config.yaml
model: "self-supervised image encoder"
dataset: "capsule endoscopy frames (Kvasir-Capsule)"
train_examples: 42238
image_size: 48
crop_scale_min: 0.3
horizontal_flip: true
color_jitter: 0.4
method: "byol"
arch: "mlp_mixer"
norm: "layernorm_no_bias"
norm_position: "pre"
activation: "swiglu"
mlp_ratio: 3
parallel_block: false
inner_norm: false
patch_size: [6, 6]
layers: 6
width: 384
projector_hidden: 1024
projector_out: 256
projector_hidden_layers: 2
target_momentum: 0.996
init: "kaiming_normal"
residual_init: "none"
optimizer: "muon"
muon_scale: "match_rms_adamw"
lr: 0.0028
momentum: 0.85
nesterov: true
orthogonalizer: "newton_schulz_5"
adamw_lr_other_params: 0.00094
grad_clip: 1.0
steps: 12900
batch_size: 128
epochs: 39.1
lr_schedule: "cosine"
final_lr_fraction: 0.1
warmup_steps: 380
weight_decay: 0.03
adamw_weight_decay_other_params: 0.05
Rows from block 2 of a small self-supervised image encoder, named by matrix and row number. Rows with one number belong to one neuron. Each number is 500 + 25 x the weight over its row's rms, rounded and kept within 0 to 999. All counts start at 0. Numbers have three digits each.
Before each neuron's rows are labels from the 100 images, of 14976, where the neuron reaches its largest size: "strongest on" is what is common among them. Only what is clearly more common there than usual is listed. The data: capsule endoscopy frames (Kvasir-Capsule). In brackets: how many of the 100.
# gate: MLP gate (model.blocks.2.mlp.gate.weight, 1152x384), inputs 96-143
# fc1: MLP up (model.blocks.2.mlp.fc1.weight, 1152x384), inputs 96-143
# fc2: MLP down (model.blocks.2.mlp.fc2.weight, 384x1152, transposed), outputs 96-143

strongest on: finding: reduced mucosal view (38)
gate.544:491479534520497494495537478462538489475485494534510507497438481492494466498549517508490516462528506537529492522482492489506477438505471500474512
fc1.544:493505499459496463508428519495499490507513527483475499490511513456467479454469501506505468533463506505485553493498500516500498515480503475478504
fc2.544:521468519490508481431520494531521513512504507505507511521562509501499508501490507539548479495505507510464493455474512452512538495473539508483474

strongest on: finding: ileocecal valve (26)
gate.320:509528470499530488513536537528510460541516508498475493521464464460516524509524477475499499503500523518479505519509510528449473489502532484527477
fc1.320:497559481487469509488511482518451488542488481485510495448471531480496529482485445520509471494544537475483524531524531473498501537477474527524488
fc2.320:555525477511491511490491512519542419497523476461514551508517450475531487482508517459508508476472527512526489499490492501465517515539510538477510

strongest on: finding: reduced mucosal view (26)
gate.568:549526512465541480514486477494525551508515520472512491442500512516514498504481509470458506492505532514529464478487487515545526470469492488472505
fc1.568:487485500461542541512480481466519501500459491474488537446482490502525465494502471510497492483494474520528509520514500499506510535502530528476512
fc2.568:526489541521527534476480502540499518528481514529538509519522495505516510502498534549522487485512519491523465518474492527506505503461509483510486

strongest on: finding: ileocecal valve (48)
gate.575:483490518505444487430481494512479495483537555476528473521496495475482536523492520518544492566487477474476484537524469555491512504492539521485499
fc1.575:523506481494465509490505499499517513481510462503494509510525484529506493469440491499513488498549492495482508468537496489482475488414521509513499
fc2.575:530469550522505502509462464470502533544518533507493480498467509483423461480463481515492527472554514529510467507488498550505450549531514520474521

strongest on: finding: reduced mucosal view (30)
gate.403:499480473478513493489474545507477505543482519502462485502419532516491508506547479487503477515495510464495481568507488494486476510491543455504497
fc1.403:463474480496504470478510508510510517489506493492503510498501507492466514484487450508484552509496498418500468537513511449503496514541498541562459
fc2.403:534511505453471501486522513475517485522480515534509410525519480498501458469536550535532494488455492515503492465507496515473541473517492501470530

strongest on: finding: reduced mucosal view (33)
gate.610:478520505499489503502507520482509476525501492504509473486471481541472503508493474499491510471506555508553504480487479450490491503460518493531503
fc1.610:479496459531472534499518478486486484480486468518496520513493456477509492501498455501518497509490505529517507483487518503508506483471491498510534
fc2.610:499505550561532489471481521488489508508438511480509536486520501479493499524525521487497491509478506509513505518523493475455465517476462465480486

strongest on: finding: ileocecal valve (55)
gate.346:535520507478441495498489513491534504471518494461517524523497487479472492504462511557539506515497487504489499513528518498503514479516509491529539
fc1.346:492500484498482459496457481492555524464494476528526514556484524495486499484479505462519469525477514535492499512472505497505465455504481519492470
fc2.346:482501482528462480497533486498477502477515516477537521537524516451523507461536536544503510478507496497507449481519453523491523486484510448489507

strongest on: finding: reduced mucosal view (32)
gate.591:521509519521499476497527481474533469498520486520500537512488486480487508521520542478465456503492531503438505535460488479513518457549485511473507
fc1.591:507479505464461487499521491502462483471495492544479483468522550499514520496489505497477459496523457471511494469475484510500515491508471490478527
fc2.591:489512504528490470461516534504487479528516496454500459553465477533483512520515479498521508498503478530483497476476542521494488505479492460448495

strongest on: finding: ileocecal valve (25)
gate.668:483498499468510504513503474507498465500453495534497462495514537506516481485522514496520494505496524499518458502512467491506481458499512520516485
fc1.668:512497537515531475510535528501502513536512489458526490500454527488487494497490481516542499491505499518514504540479480489501473523511469470522511
fc2.668:509520507463518500510459477542479487437526518506461529495564537518525515512529487495465485474496514475430498470486521539524523497486527501504491

strongest on: finding: ileocecal valve (43)
gate.482:476460473470498494550549495476483512502491467519481547455530495513509507530525473455514480475485535479483460514477491503531513529495483501497485
fc1.482:465467505538492471543471544496506497536479482536488550483489488500493469469489558491498476525531510529492564485491469502522529541501508520484505
fc2.482:483489503476490490493510527460493537518525508564491476473519457522525479536544536528518545502519505470488482478550510486511477511469521500497509

strongest on: finding: reduced mucosal view (28)
gate.172:520512505522506501550514524513517478478510500499492520509465479466483469501514451498503515529514528468531496454526521522478527520512511485511506
fc1.172:514506488539503478478505555557492472517503468490517497484493521500556552522459527523506477492481490528472469523495474462494469480494524467550515
fc2.172:500499505501473514513491486502472452487511488496486479481482489490508507523524513537475521469547523470501507504486495558447545514504511497479509

strongest on: finding: ileocecal valve (25)
gate.51:494536477500479498515516499461505535499513508497531485494525461529467496511496513505502541483484528467507496543480480537505537533475491501492529
fc1.51:477482519513505501519436501519495442516497517483498489529456501482523530543480505510470505491507525488481567472453492501497426499462518520505490
fc2.51:471478525434529480517526467442512514490532451497510539494502468488498486510495526513507494529502526543473448504511499480505518543495494510522476

strongest on: finding: ileocecal valve (32)
gate.541:470470515552509552465540517501535540478514520513485474493488491508495476472481488497493472482501503494524476537491491476508494506493507465478504
fc1.541:488495508472443530500500506534513519520505473461505499516515516468488496577518480481500532517517474488568521594523487519517557473479515500476575
fc2.541:516480501497508479520526482483470523476553509481486507493476508512498478479521516484508476476449488524507551458486538540486487497488506518470495

strongest on: finding: ileocecal valve (28)
gate.430:488457483493480551468484482491467479556505502538472547508533525510501477509496481490490483490537536464514497491525521515511519453514486497513489
fc1.430:500533504481472481479501538555515504509520503458507506495527503506531490531477497502507474485479470522479470585486562526479479530511521505484489
fc2.430:441511507474529477535476537491456515526527507503491491510502507516521506464497553533512504489514481509550544499449501479470489504489481496504496

strongest on: finding: ileocecal valve (41)
gate.147:461476480454522510494485473484495507494490517474485474488469500502478483537475558525497529526535489489531499538553482536543542484457486514497500
fc1.147:507470474509501511507484527514473478544473506518514498527523481451509495499545456527511506500496512475482472494468490522449533483513486526475504
fc2.147:530500527488500477519493498481499512472480454470518488486513482480486549485514516486464501530502485515478498514537483512490460546485456516570489

strongest on: finding: pylorus (49)
gate.9:495497516524476478510500533495534457516529522530501483511537492522490511517533453510496486507483518495446461510500485490517487546520487523522482
fc1.9:526507503523487502507488476503514489473501495522483477515500519529480519475517495513447520470526518494499465499501470530518492530496510476487476
fc2.9:462468523493490519474491464511489515496536466488518488476475503467490500451500467476470471534461498491492473486490489490488503493474495517504513

strongest on: finding: ileocecal valve (34)
gate.587:489493514474470503510498545483528516471506515471526497450497501491497501522470480487432476478463540486509547490496494522499459458512540446544496
fc1.587:529531519530505522484513517528561490505526509517464484494548506506476536479512522451492531522531494527490527517510524408502540533555515514456485
fc2.587:470503544503519453512501497506499480471509506466506449516503479524501457480502470482505498507473497467534487490454539526522520514477494486548489

strongest on: finding: reduced mucosal view (33)
gate.468:508480483519507512443488491520486506516457499491500497489503496518497494561494508513523435496547467504472487498476487489485552511515496492521536
fc1.468:470499497520534487518525477538467462503473520538514518513529559539549498546535478503524515544484483480524488490499474511471516467539509483498540
fc2.468:536471549448493547488512477494520486477466499541495534483466450535515522456483498477527507538502501480522530539541469481527437521499523450537483

strongest on: finding: reduced mucosal view (28)
gate.30:467520509493440551446509469474528518478520545497475457493495528491498484495523452499481550447528506474523490492509478492507499514495479521520508
fc1.30:531481528487570513531505488487499527481521473544477504486509516537469449514504485506520515498535504506497483466481493461499510526526502463516510
fc2.30:479508496473446486502533476508517519522502553518470526506447493507479514463493560445477511493498532480570481533486518535519484514513507501470507

strongest on: finding: ileocecal valve (36)
gate.450:491471503505521506530511468458487517536486526500496466492486488467497479515479492513530545479455535539500515529479501467491525488518430495484514
fc1.450:528508508500499509487476500484495523494506524523497476492501509483477505505471509492492543469460507488500525498503474475537502499485520486512545
fc2.450:501502499450472443510525483459499497481509488520538550443519489458545481468511479510501490542541433496483493516517532542510453512445542521522484

strongest on: finding: reduced mucosal view (53)
gate.547:492513507541483526497507501526513491448496516495483498473469475475535518508486478489461509504492526483540484498526491506496513519499426461455516
fc1.547:493475511554447467452498504527488481477493457499546463515507509516526488551485511456507501475484467491497460515525538497547530495516470551508479
fc2.547:517556520489512492447555496500487475512488531501462508488488504495481506457510516488427529480511536481471486519506456492505461485503507498486535

strongest on: finding: ileocecal valve (26)
gate.745:486513496483498467510488503533473526520498514493505514530490484505498510468490550492456504475487482501505523492484509478523482508540473470490483
fc1.745:519470518523519465468533482461505512492526512486464508464481520478500449510518499470532477468530454475484529553493489473474510490502481559529475
fc2.745:486486493520509502487472492522524468540491504461544519544504488498509518493487518492463565534567515493455513466460540500475511557495472495500473

strongest on: finding: ileocecal valve (26)
gate.723:524484511525510462495489473516512483496517456544497470500486492503487531467528475492470492544463511514512489519473535482488534495499485498494483
fc1.723:511500509447515534484502518521539517515500478499525488478475500498495512513481508540491458486461496488487489489520470507520468501491449482519541
fc2.723:517520456499509475504508462571472480482499475534456524492518499494515519491514524523494498535531531486489527463434529497487498495490540528498488

strongest on: finding: ileocecal valve (26)
gate.696:495480517507490478474537456452500532492499546461538467508482446472511506499530543548495512511528472520506512533478502491506504476475520488520532
fc1.696:537525498500434507498476512516492484530461464554495499514520555467506464491516478488460499496474522477452450483493468487480493485511476475519471
fc2.696:520457505501519480488502488496494487500509505499500515501466465497521543477484549490485488508500451501560498509516494478492499534475506541493494

strongest on: finding: ileocecal valve (34)
gate.169:486513508454508507527524527474518519537486490507488509517508489519530493486513460501507521490477534485516510464526534534482424478482506517467515
fc1.169:469495500521492486477518486470493508504507502483518513509503503483541474468505474488483533497497531519501529531504492494558499513510528542512527
fc2.169:525515520516449498498499456480519503469476515544499520480563493465481500476493510480510511512504460524499507494480451423493499572496516515518509

strongest on: finding: ileocecal valve (25)
gate.700:511492526487495493489496535509506503530495521479499526533531514488493454504505515499551517497482466479484574505460523474482560538496514498476511
fc1.700:487481472490543514455460493478552487497480448495483482520512510515518550497465545474520496492506486470532500503540480480477461512558503514493504
fc2.700:504500504495462507528445522496530549487496494516483507496488475482490492501523506510478439514506509548494465498513523487543491515517522479465467

strongest on: finding: reduced mucosal view (47); finding: ileocecal valve (39)
gate.433:503520508497473588512504488523469478494546481476557544500526454505502509518503486533492517509461554507510502506478523523547490463502468494476481
fc1.433:523518471474501498484512462504474483443509519462547526516537495546540528483498463505535539506531526507515544478487534524521470488542456496512496
fc2.433:499486513519509499497504511501524522506470519509440536506435497539493496480536515466486508508539509509506460537545509546504493541505511573517540

strongest on: finding: ileocecal valve (32)
gate.73:477540516496525509510478494520507491504502477537521482503523485498484483464501546488489514498448482500506496494497536475507528491495515473515461
fc1.73:495470505516485483497488500514499463569513493528509495517502483510458541507538503461499540499514569512490517517469496484500545496507516428496536
fc2.73:507524470465497500509511469483525517526481514475498515451535460476490489552505525447524510486515498479467496509495476492504487516465530455521496

strongest on: finding: ileocecal valve (30)
gate.124:477456490462439499528560497490494536513467538530503529541490494475455458480538520480455509523473456492541511508474500492514451520468492497475507
fc1.124:518524525536437485512506521515493532456489447491492531505482513519487507461469494553486483460481480505512438553514516473515476526533482485489523
fc2.124:519521531495492531489482516476455513502508522509471513472497479463523500533497496505503505532500455476489517495523516528507481472514493481476549

strongest on: finding: ileocecal valve (31)
gate.411:511497510522458480531515539504493517530478480531472483519470525529501513498490499551533505535478502467505435496555504502522465499505576513470502
fc1.411:505487502539507494478495511522507514538470449495489460514475480497514493530479501533530517499507487479429484500496510513522500521548526489509509
fc2.411:493478549485497518478500495459498523480520517504506509505450525472521501528524498477526497523478506525519512491514467450512505532481547521453552