config = dict(
    horizontal_flip=True,
    method='byol',
    arch='mlp_mixer',
    norm_position='pre',
    activation='swiglu',
    parallel_block=False,
    inner_norm=False,
    layers=6,
    width=384,
    target_momentum=0.996,
    init='kaiming_normal',
    muon_scale='match_rms_adamw',
    lr=0.0028,
    steps=12900,
    lr_schedule='cosine',
)
Rows from block 3, named by matrix and row number. Rows with one number belong to one neuron. Each number is 500 + 25 x the weight over its row's rms, rounded and kept within 0 to 999. All counts start at 0. Numbers have three digits each. After the name is the row's rms in percent of the matrix's.
# gate: MLP gate (model.blocks.3.mlp.gate.weight, 1152x384), inputs 160-191
# fc1: MLP up (model.blocks.3.mlp.fc1.weight, 1152x384), inputs 160-191
# fc2: MLP down (model.blocks.3.mlp.fc2.weight, 384x1152, transposed), outputs 160-191
gate.484 119:537480514486530510467489470502469492484501504495475471534515476524494468487478492467417529533480
fc1.484 111:476473497490527471516503503479459502478507475512535540458510519498508550506511519484541506503533
fc2.484 123:520540470521464531470482547474503477518465499478509481493560508506534478484506540573502482458513
gate.485 091:503473510516498518511475510529450470466516520518442462541505547466482476498476485477501517464474
fc1.485 090:495491542493472506566494500493525503529500470470492538523526501460481523486487483493500529524526
fc2.485 085:481481477523493479488472527472546466484511474490504496494478480490489511491532468486459505535501
gate.486 111:467551489500505518488519489484480503515525538503507500485488498503462499500527501516540494505493
fc1.486 106:508517526502507509480520533493438443474466485433489499496480481474468516483505487482499540494474
fc2.486 112:503489464489490478511530451535528510483480504493548540520515509511534522499500527500518492517547
gate.487 082:542471498488527483496513504497510467485489467497493523477504530515456468497506504480468498486495
fc1.487 085:502503514510515452496461536473492516495525503500491536479506453526540491497494540492515439520538
fc2.487 081:470485489521480518512496501490478532477490472533488496522491534460435499526490512509477476509493
gate.488 067:496494495535504521470538478516481499483475509478489493462470535487491499495485533457554466462517
fc1.488 070:499488505528463524548523509544520515518488530492471471514499503474527483496488487491490514510514
fc2.488 059:501488502458545505503454507548546513478497481455515485484508492537466509498495495534477493477513
gate.489 113:490465473445494491465476523489512453509497513521499512489531511480492515524482487505483505505494
fc1.489 105:493507521519499512508507468477518536470541480505493485480548509503490477505503484494513470468475
fc2.489 119:492485520515531459488503529480499485530518537523482505478473498522491514543529504490523484487498
gate.491 110:506502440526538488513540507530480499484445507455475482477497489478494518526482511487500537459459
fc1.491 110:500474500516509496517516506496480521497511512522457507513515503492552513450506480501523488502522
fc2.491 116:512471503496514468469523492509460513517500497509521506500507483493474511512486427512504538480507
gate.492 094:524457491502450457517522480540481479482470489491507518521498476504469535481450541503495475519499
fc1.492 093:485540478479514500483489507503522543491490489507505494493508476494471488522509486512497544500502
fc2.492 097:492497459497498515519502512500507512505493503478477511487468562528527494517458508491507500511490
gate.493 097:531492494498504552484466503499479465493522479487507491491500473538531504510502482513500504505547
fc1.493 096:498492497517512552511542491538456487479511492465503501493466530478522502462466497510464493525496
fc2.493 092:479553492473499461487464510502480540494490493498499545474566498505495498514430460510500508526514
gate.494 076:528513489459522477513464530494463486509479512519480514521508487492522478466526493504482482513526
fc1.494 075:511489508490493489553507487506496545495542562504509525503528509521505520472487460533517516550469
fc2.494 064:559484512513479496475479509487487500493468436521480502423521521494488479521485525528490581491483
gate.495 070:476472473439521463515535489468529476530508491504490476496475493493537509507496490465501491496470
fc1.495 067:536488509503515556471497552491488468495489511525501517505499493524490463439466542499517513475544
fc2.495 064:483509447487502500458485497497538525512490514499514477520502497497507509517554481522439453491544
gate.496 100:537534484516504488543481519498485445523538516454486461484523534473539495525500496476497551477471
fc1.496 096:494514493500546479532497498503503500495487478507525522524466465489469498518478490486512490488505
fc2.496 097:494511455491489536514504517489492527524525478495488502468509468541512457574490460455497507566448
gate.497 107:494499487499495448491448490506482521498498486542519495515508473538529520504489471525524520485520
fc1.497 111:504512509488541508540464463487518494471500432557444473519519533512506498528538480516528554530502
fc2.497 112:471513516446456492517500477505537494482490512463504562462470511505482533464508503466483546505516
gate.498 099:518520499526498477505497533499486475551470498483489491506523503509481463495483541499530467506494
fc1.498 103:513515526471505561454499527470482483478545538493465513523506503517536512485485511479459485510483
fc2.498 099:510514484462500493482502488511541494534532463496522472484520540490508485485502484473449507545472
gate.499 109:505466476497548520508504499538522519453515488487507525518472541462505503506520502500533521531475
fc1.499 105:515461498491510507508479496518509526556480469447535517509531518499500484487536506505503477484506
fc2.499 102:463504484515514494511509511501463509486469490497484472431493484490518511515512495505494506486523
gate.500 104:516507471513503532508465502518500485485490528518514540509534508480489462536496486511506519509475
fc1.500 117:476487449495535530503551507508478513543505473484506485500495498558498502493516522514498510516482
fc2.500 102:505506515533502538505514515492490495489510501530459486518483525488452496483517473516504518475520
gate.501 089:536494447516551456461530500447515501493515474440504524476491468554509488495481495481569505486491
fc1.501 094:479481496521496533528461467512532486535519501522473472496483478486470506484464506493465462549494
fc2.501 088:521547481504464485520472498478493468438502535488446555483528553514488480485507452490481520500478
gate.502 095:516467481486490514529508462518457506475520513438499520495498488489458501493484488504517450482464
fc1.502 086:503517531464465502537519480507498526472485491538528491525456496471539506535521532471471499520497
fc2.502 092:489470528505513464512465483506488478496503519460469477505496489549510493524473467514498469473488
gate.503 096:528475539548515499539495496484496508489487493474523464522501464540515515548503509511514512524506
fc1.503 097:474507477483523523469482478499490499510511499513539502531489562469527516497528513427493484477496
fc2.503 095:464477500507524504497472487490485517482482545460482486536522469491505515456499443491520524507531
gate.504 093:498473466482551542472504511515520467477542503469499496505524546494487474509477480500495454534440
fc1.504 091:507501525467477498494464536510490446492515511448445493484493544528520464533448490510528482512484
fc2.504 098:515522540509479479518534511514488496512508517515514499507502452462477472506533488495484518546474
gate.505 121:501510484531500491551522483466497554489497476489477546532477506511536506500530498501479536497483
fc1.505 103:461528497487547492555532571481481507483511511493495514460514520499499496466477524475495482466516
fc2.505 117:511463524507493478512510521477491507510504511492507511487508534506496511459534515484533489513434
gate.506 101:495515434553522518510517469506548499507432515492463465540517503522475450475514509527513439525540
fc1.506 097:496515523463448512501491505451491479536484528496556525523497490512532474541464499472514521497529
fc2.506 094:508444495512530516484492529558532489467464496516466487490517485488464466489461461564543467547492
gate.507 089:459469493491530541504486471501507536504549515463528460520445467527497527509460502493489510558486
fc1.507 090:567525538505515478455513468507483519494494499561456505504536527505498492514512473481507509504498
fc2.507 090:557466565499515487512499498496522522498503488534567480494492454494487503475535477534518488504477
gate.508 084:524512483497520524494530526495500496508486534498486480485525515521476482521539513460488472469477
fc1.508 083:492499502473508504485507500520516506471469507474539513514535529518501531472489525451461514509507
fc2.508 082:485526514507507502485547475509505468494509480490480475483516436527499485499541471535492516483493
gate.509 092:497495547477511480527548488467536477465500517469497490494506550524467532533503510486452476502473
fc1.509 092:530487440504509536500481507474478521507516488490477529530474447489525459484564524507541508500470
fc2.509 098:503459502523540460528521519511510478536513519463481487539543513496516481521493480514492495483545
gate.511 101:480496479480533524506500456526531502462530540511500505540529493508518493471539491506489472526481
fc1.511 100:474502498493477544537515505470500494502487490480473525478501501496474487501467451487538482506480
fc2.511 097:503520489490557442497548505473503505530486512493524465511498463563547492513537522517493501550469
gate.512 068:480470508493506481478457500514488479500511559488492491510505487545512524501516522474475455522500
fc1.512 069:501503504474501510481494498486503512529499493474496488533479490476473447507497520505497485485525
fc2.512 062:515495527469527535491452474505468504476485512469499516518505514487519508543490508501529520512468
gate.513 121:483496495475548520470552505538496433544470469530523527463530557475490519485550519435537468493490
fc1.513 126:530502532494511465486449480472494540484515501508471472499519457494498519508490491545455537466500
fc2.513 125:510481476505489571508505535503529503486489476489518502505463509490485512453519469498495492475504
gate.514 065:536563490511517490495483529506498533500481522473480532484500521488505478504482468520503506516493
fc1.514 066:479448533493465476542504477494509486511521508516530470458481534517485480488479475459520489464479
fc2.514 061:481452486533499493523469486513490497457441522491540534550502507511559500500498473494494513466522
gate.515 099:450482491495503491467496447497525497456498455475488452485456519483469496490504463477523464501501
fc1.515 101:505525495545455528483543447528460503500478515490482499495519496498511523533500517499502439482512
fc2.515 103:491528496549479533494496480443496529472509487494510523491516460530469514505535484528525495459512
gate.516 083:508496492490515511473501493439468535498536443503508527504501492528555532486508502444524488505500
fc1.516 082:502504502444520522471466530466496497511563430528484502446512484536499536484518538485512487508504
fc2.516 080:549478476543518494497503513464498487489525475474531524474484539502517438487485532508473509538520
gate.517 104:543463475511464486498508484499523483485490471537517529532505523497502540493500519507514506477490
fc1.517 099:507449476502484533441510523509522492478498526520526507508477476504536520501496512505498496467455
fc2.517 104:474454486518505504510491515474479518519481503519501528498478452492563453487528521489501502491496
gate.518 106:491533495494479466504504474519551474509526516524522509490506475504494469480529536479471479499495
fc1.518 099:496499533505513476496482469497520524458511463510463515525464481512536514471527481524510522476505
fc2.518 097:491514483494495487511524511504476507488519498521500497502527451506472496529482551480499470541492
gate.519 122:495492513485473542515482471487497470549522506490494472493529549524492527535504532499482503525489
fc1.519 116:488533523467472496495500495563483488549515516496490504512513522518511491518517529526546439571553
fc2.519 119:525513477547514518495507480545526519508491524496501493476500511468506492463486482502508494513529
gate.520 118:527492476546490501507489492471513509476483510468568490508488482509445470481486480517497541510569
fc1.520 119:469512486514526464468489484482517502507508506423519469500544494532439485483492532538462482509534
fc2.520 098:485490488511469517485484520482515526511478520527482470493470492504567482493500479533504543506510
gate.521 093:445507571549508524497505513499493504518476534505502509515526529541497476500486505481518493527453
fc1.521 094:548489451440479498495512514474496491511520484532509513526498462485537524512504526511514508480487
fc2.521 098:491491537514500522488539526515415498483519499481518485488518511543464514555487527495492547488473
gate.522 107:447513494482471538540527522487538466521548523507500524514508524494491538514507512473510509496483
fc1.522 104:529487512474500536504508499502441545518527520496473469503484519468524481559499530487485469549489
fc2.522 106:512468504522498475533499441501492529481505469503543473472529484518505500504453515486537507468498
gate.523 075:529467492528505499522449513502493500490568488526477493540508468462510503489449481499509499541513
fc1.523 074:504491531533535495475514494489504499520572479480448486520485489478513550479529483476505509511472
fc2.523 064:511505484489470505515483497471479504490478505508482502534468553506535474527522552512492510487523
gate.524 122:481502501489470482534518520496533472474494527442503479493506510489475524518541546510531503522494
fc1.524 115:509522525515547504518439497466463508511525499499489471486569512510513505511475504487490499486506
fc2.524 115:495494477537527503431529526461493511489485505473502488491450493507483474487512485496550513449454
gate.525 111:535475513477543492496491500472545517522490515489523507483518543530510460486484449548507505493540
fc1.525 109:510519506473477502526503523507514512509515506546462495506465442506512531476499525485519506530502
fc2.525 113:469515526461509494506487523442502460483496494512500503496494531477496477495482508482464495472533
gate.526 088:491504511487466514501468526476521521513506481504492507540499445539475540515490477481484488518538
fc1.526 096:492443532498514487518479503531508513477550501556542490548519456504508519455501458507475505552507
fc2.526 088:463499450496482536506524488521519500518481521507485500482535515473486501514515467488536514516502
gate.527 095:530527525516529479530494487535480522466499533494511493477473564485448485523471480503519529499475
fc1.527 095:481524518497615486495525513506453505501495473522505493522514516452500527495480456515503511480514
fc2.527 100:507532532543516512491524491509485496502500527533527547476491495520516484480493500470474518485528
gate.528 100:468482539508524486503513530479517488527503501490489504515545462483502461465509473523474539497562
fc1.528 103:540516521534535497493522508522485490509489522487481540489452471500526511519431517494479562498514
fc2.528 097:492479483516522482518483438455477504530483518474494502509528543509506529469447496501507519509494
gate.529 112:530495515487507474538472491505499513496495492566538537486514513513546481491514483513469466486497
fc1.529 104:535470469440512505492498473465514458499522527490455495482494509500490539526482529506492548525528
fc2.529 111:535473466499486500477491522513494516445502511505492457444486505483490492474507508510525496482522
gate.530 102:530484533514525502556530540502511475490527488486482479475451474457465514526494489492536568473545
fc1.530 100:489542547496491497516529500514501514486516500527506536488459537475474469457557469447529477527454
fc2.530 096:501466506527492488507512531424490476538535512527532448483489533511503530538499502514535513455465
gate.531 096:478524528505486522532486505498502535546484541525539480472493476478489520512466529477486502511515
fc1.531 099:498515488495463482520506521543450477515523530489504481505500511519486507453523511440521509522506
fc2.531 095:513506478518482500472508524519528512497492486482487497487493480517470512488484489495474506517462
gate.533 118:470490491491471503478529464523522524496535502519514477523504504483555484506524547536465476505517
fc1.533 115:471525520524503492469501494467527465502521517525523493523485505475527525454502535533473536461483
fc2.533 121:506487490467487490468537573498432549516499460483518481460521481499512477497464511487483529508559
gate.534 081:496494464476499540499501480519527500516549463477492464494472463533513527515502457489520515488460
fc1.534 089:506471488517520504533540505466499461545483482501535454516490521490498523508510511475502506487533
fc2.534 085:501530512497496482520509466514456527483478435534473526496533498504484522494475454487470441517474
gate.535 089:455487520518537457555524502530490493539551555462463487529528528506489485514538531507473479531479
fc1.535 086:455515462455474479476524510505501500500481508519496514507490499568527542518496508517479498501516
fc2.535 088:502509543482519520476472535506459528489503461507524473509475518524527519506500511509499527508508
gate.536 105:463470478478511495500482545501474514475496507483475512511518497504530520507486522455479497511531
fc1.536 100:483453485475529527513485560492489528484501530475448505471484511522483516523478479494511506470505
fc2.536 100:537544517466487480485503506481486475553489481522541474538481489521488490477494494513498504494523
gate.537 088:509569529478480539501488491476520516449546456498507474509522501479506504489506484507489463508449
fc1.537 097:511542486510471490501503504478508546481516502535501516462531501476520506485511493511437512475488
fc2.537 097:500472509473511538459483501530556493531506496517487493504527511481493520502495506525533530511498
gate.538 104:494494496502476506494472505499496459466477520481459538509520542512500515561503522494498469477492
fc1.538 106:534460511502489523529483481513515508491461527511489531511493523482461484555500518501479493461500
fc2.538 109:452502462520518518530500483483453519480475503479509484473519517486497494502479504485469475502492
gate.539 084:475585493567528526514500512470475518491498499502525479512551523488472496548490522498501463520500
fc1.539 091:502500511471457472520525481519500515494475494496481543522534528506475470494489490496487503531483
fc2.539 086:511490511560535530511495476476470507503521545496494457534494505476506463525508483526529487490547