config.yaml
dataset: "capsule endoscopy frames (Kvasir-Capsule)"
crop_scale_min: 0.3
activation: "swiglu"
patch_size: [6, 6]
width: 384
projector_hidden: 1024
nesterov: true
orthogonalizer: "newton_schulz_5"
Rows from block 3 of a small self-supervised image encoder, named by matrix and row number. Rows with one number belong to one neuron. Each number is 128 + 24 x the weight over its row's rms, rounded and kept within 0 to 255. All counts start at 0. Numbers have three digits each. After the name is the row's rms in percent of the matrix's.
After each neuron's rows are labels from the 100 images, of 14976, where the neuron reaches its largest size: "strongest on" is what is common among them; "patch colour" is the nearest of a few named colours to the mean colour under the peak. Only what is clearly more common there than usual is listed. The data: capsule endoscopy frames (Kvasir-Capsule).
# gate: MLP gate (model.blocks.3.mlp.gate.weight, 1152x384), inputs 96-127
# fc1: MLP up (model.blocks.3.mlp.fc1.weight, 1152x384), inputs 96-127
# fc2: MLP down (model.blocks.3.mlp.fc2.weight, 384x1152, transposed), outputs 96-127

gate.307 117:126150155152151121132113131123113147133119152097150135071111148148109114128124158119149121171186
fc1.307 116:130109129144141128120109151155088140134105131133133129116090099138158083133105157126133114147112
fc2.307 116:163134134155096091175134140139129131115145128104122129142122137138116128135147136108092093097112
strongest on: finding: ileocecal valve
patch colour: grey; orange

gate.765 094:138131139112185137118159093128120136116115083139115185149116157163102129082121153142140127165129
fc1.765 089:146132107136116123165141139092165141118173101048158098105145104149132121093118102143106142123135
fc2.765 087:122114104091087165109121131140139132112167136114157080157110124105146177164120125124153125114113
strongest on: finding: reduced mucosal view
patch colour: orange

gate.370 101:114118129111106143128133117109105138099152130093119138127146157118104110146108167118151093099136
fc1.370 098:120104111143131135116149137093129157058096190088167174109132149114117128126132136131159139124137
fc2.370 093:127123127133107133039086178150110127106113132105131162110120117144215130129107158142066172084136
strongest on: finding: ileocecal valve
patch colour: black

gate.713 092:148124116106130132129108150124108130130147098167085110146111097116115137148148174103109107106092
fc1.713 103:150114115119134124132120148131139126113104112127099110131120122127086136132128178107142131112108
fc2.713 103:150134102125129173080117130101161137158146117117158139146127112151162114116095116125109120167110
strongest on: finding: reduced mucosal view
patch colour: black

gate.664 093:114124143132119108097149131164137135117079129113141118151098126085135095118145154123170162144135
fc1.664 096:142167103121153107155117138110109095157090091130132138127112137148071138193084108166111160110116
fc2.664 092:170127101129108145144142108145122119092131145145137100112105131122146179147164122121146139116122
strongest on: finding: ileocecal valve
patch colour: orange

gate.200 113:147145110182150161129101119129088103139106138135146131125181127142131168153139118157122162108174
fc1.200 104:142123090154150161126109131122136168182150157143099123116177131133147130095120140142151147104157
fc2.200 113:084123130095101112148173161157178109104105104148096160097102123085110110101108113118119121138091
strongest on: finding: ileocecal valve
patch colour: orange

gate.701 108:131153115147104096133149141131127181147098142171158136150131146134172157125102140101143124155066
fc1.701 106:147111169082126114098131118099087102113129097117113168097143100107138117115118147121131148162169
fc2.701 101:121152126153151126072149138156134085116145135113146124099170099100094146148125124096079119088125
strongest on: finding: ileocecal valve
patch colour: orange

gate.670 112:166163161165122085135114109089112109074137100103129163104126144134102096113140156114175164120147
fc1.670 115:164138122147098115123121133126104108118134102127140142086109118097115129142113120110085153142140
fc2.670 114:123089147116107174081132126123141121134125094072114134110156092112158139127089114134135176132146
strongest on: finding: ileocecal valve
patch colour: black

gate.86 113:132113106131109131152113127171138079109115054141117143117116178115125164081205126107145118140116
fc1.86 114:070146142139109124129137098135088132167130095153151091128123130134145128099088116156134127112138
fc2.86 105:134120156099108103126151134108123161146128144134148120125080074156084135121116162130157156148112
strongest on: finding: ileocecal valve
patch colour: orange

gate.745 094:140073154141168163140103149117150140106104153098131114114090125117124123148113184116135098149133
fc1.745 085:123109132121116137159135130176114139122129111094158129169152178167113102121116132107136090114116
fc2.745 087:115116154110092149113109114115112160098106140120105093139109096127142119137126091155130110157119
strongest on: finding: ileocecal valve
patch colour: black

gate.295 110:094113082151141105118136113103148159143137188147125126154151111171114140092100124123100119147146
fc1.295 108:140180125123106092120113149064146158106138092158168082107115143121131123087102151110114140158115
fc2.295 107:130162107142130134138112124133139122136082138123095110126118114130129109115153112156156161127116
strongest on: finding: ileocecal valve
patch colour: grey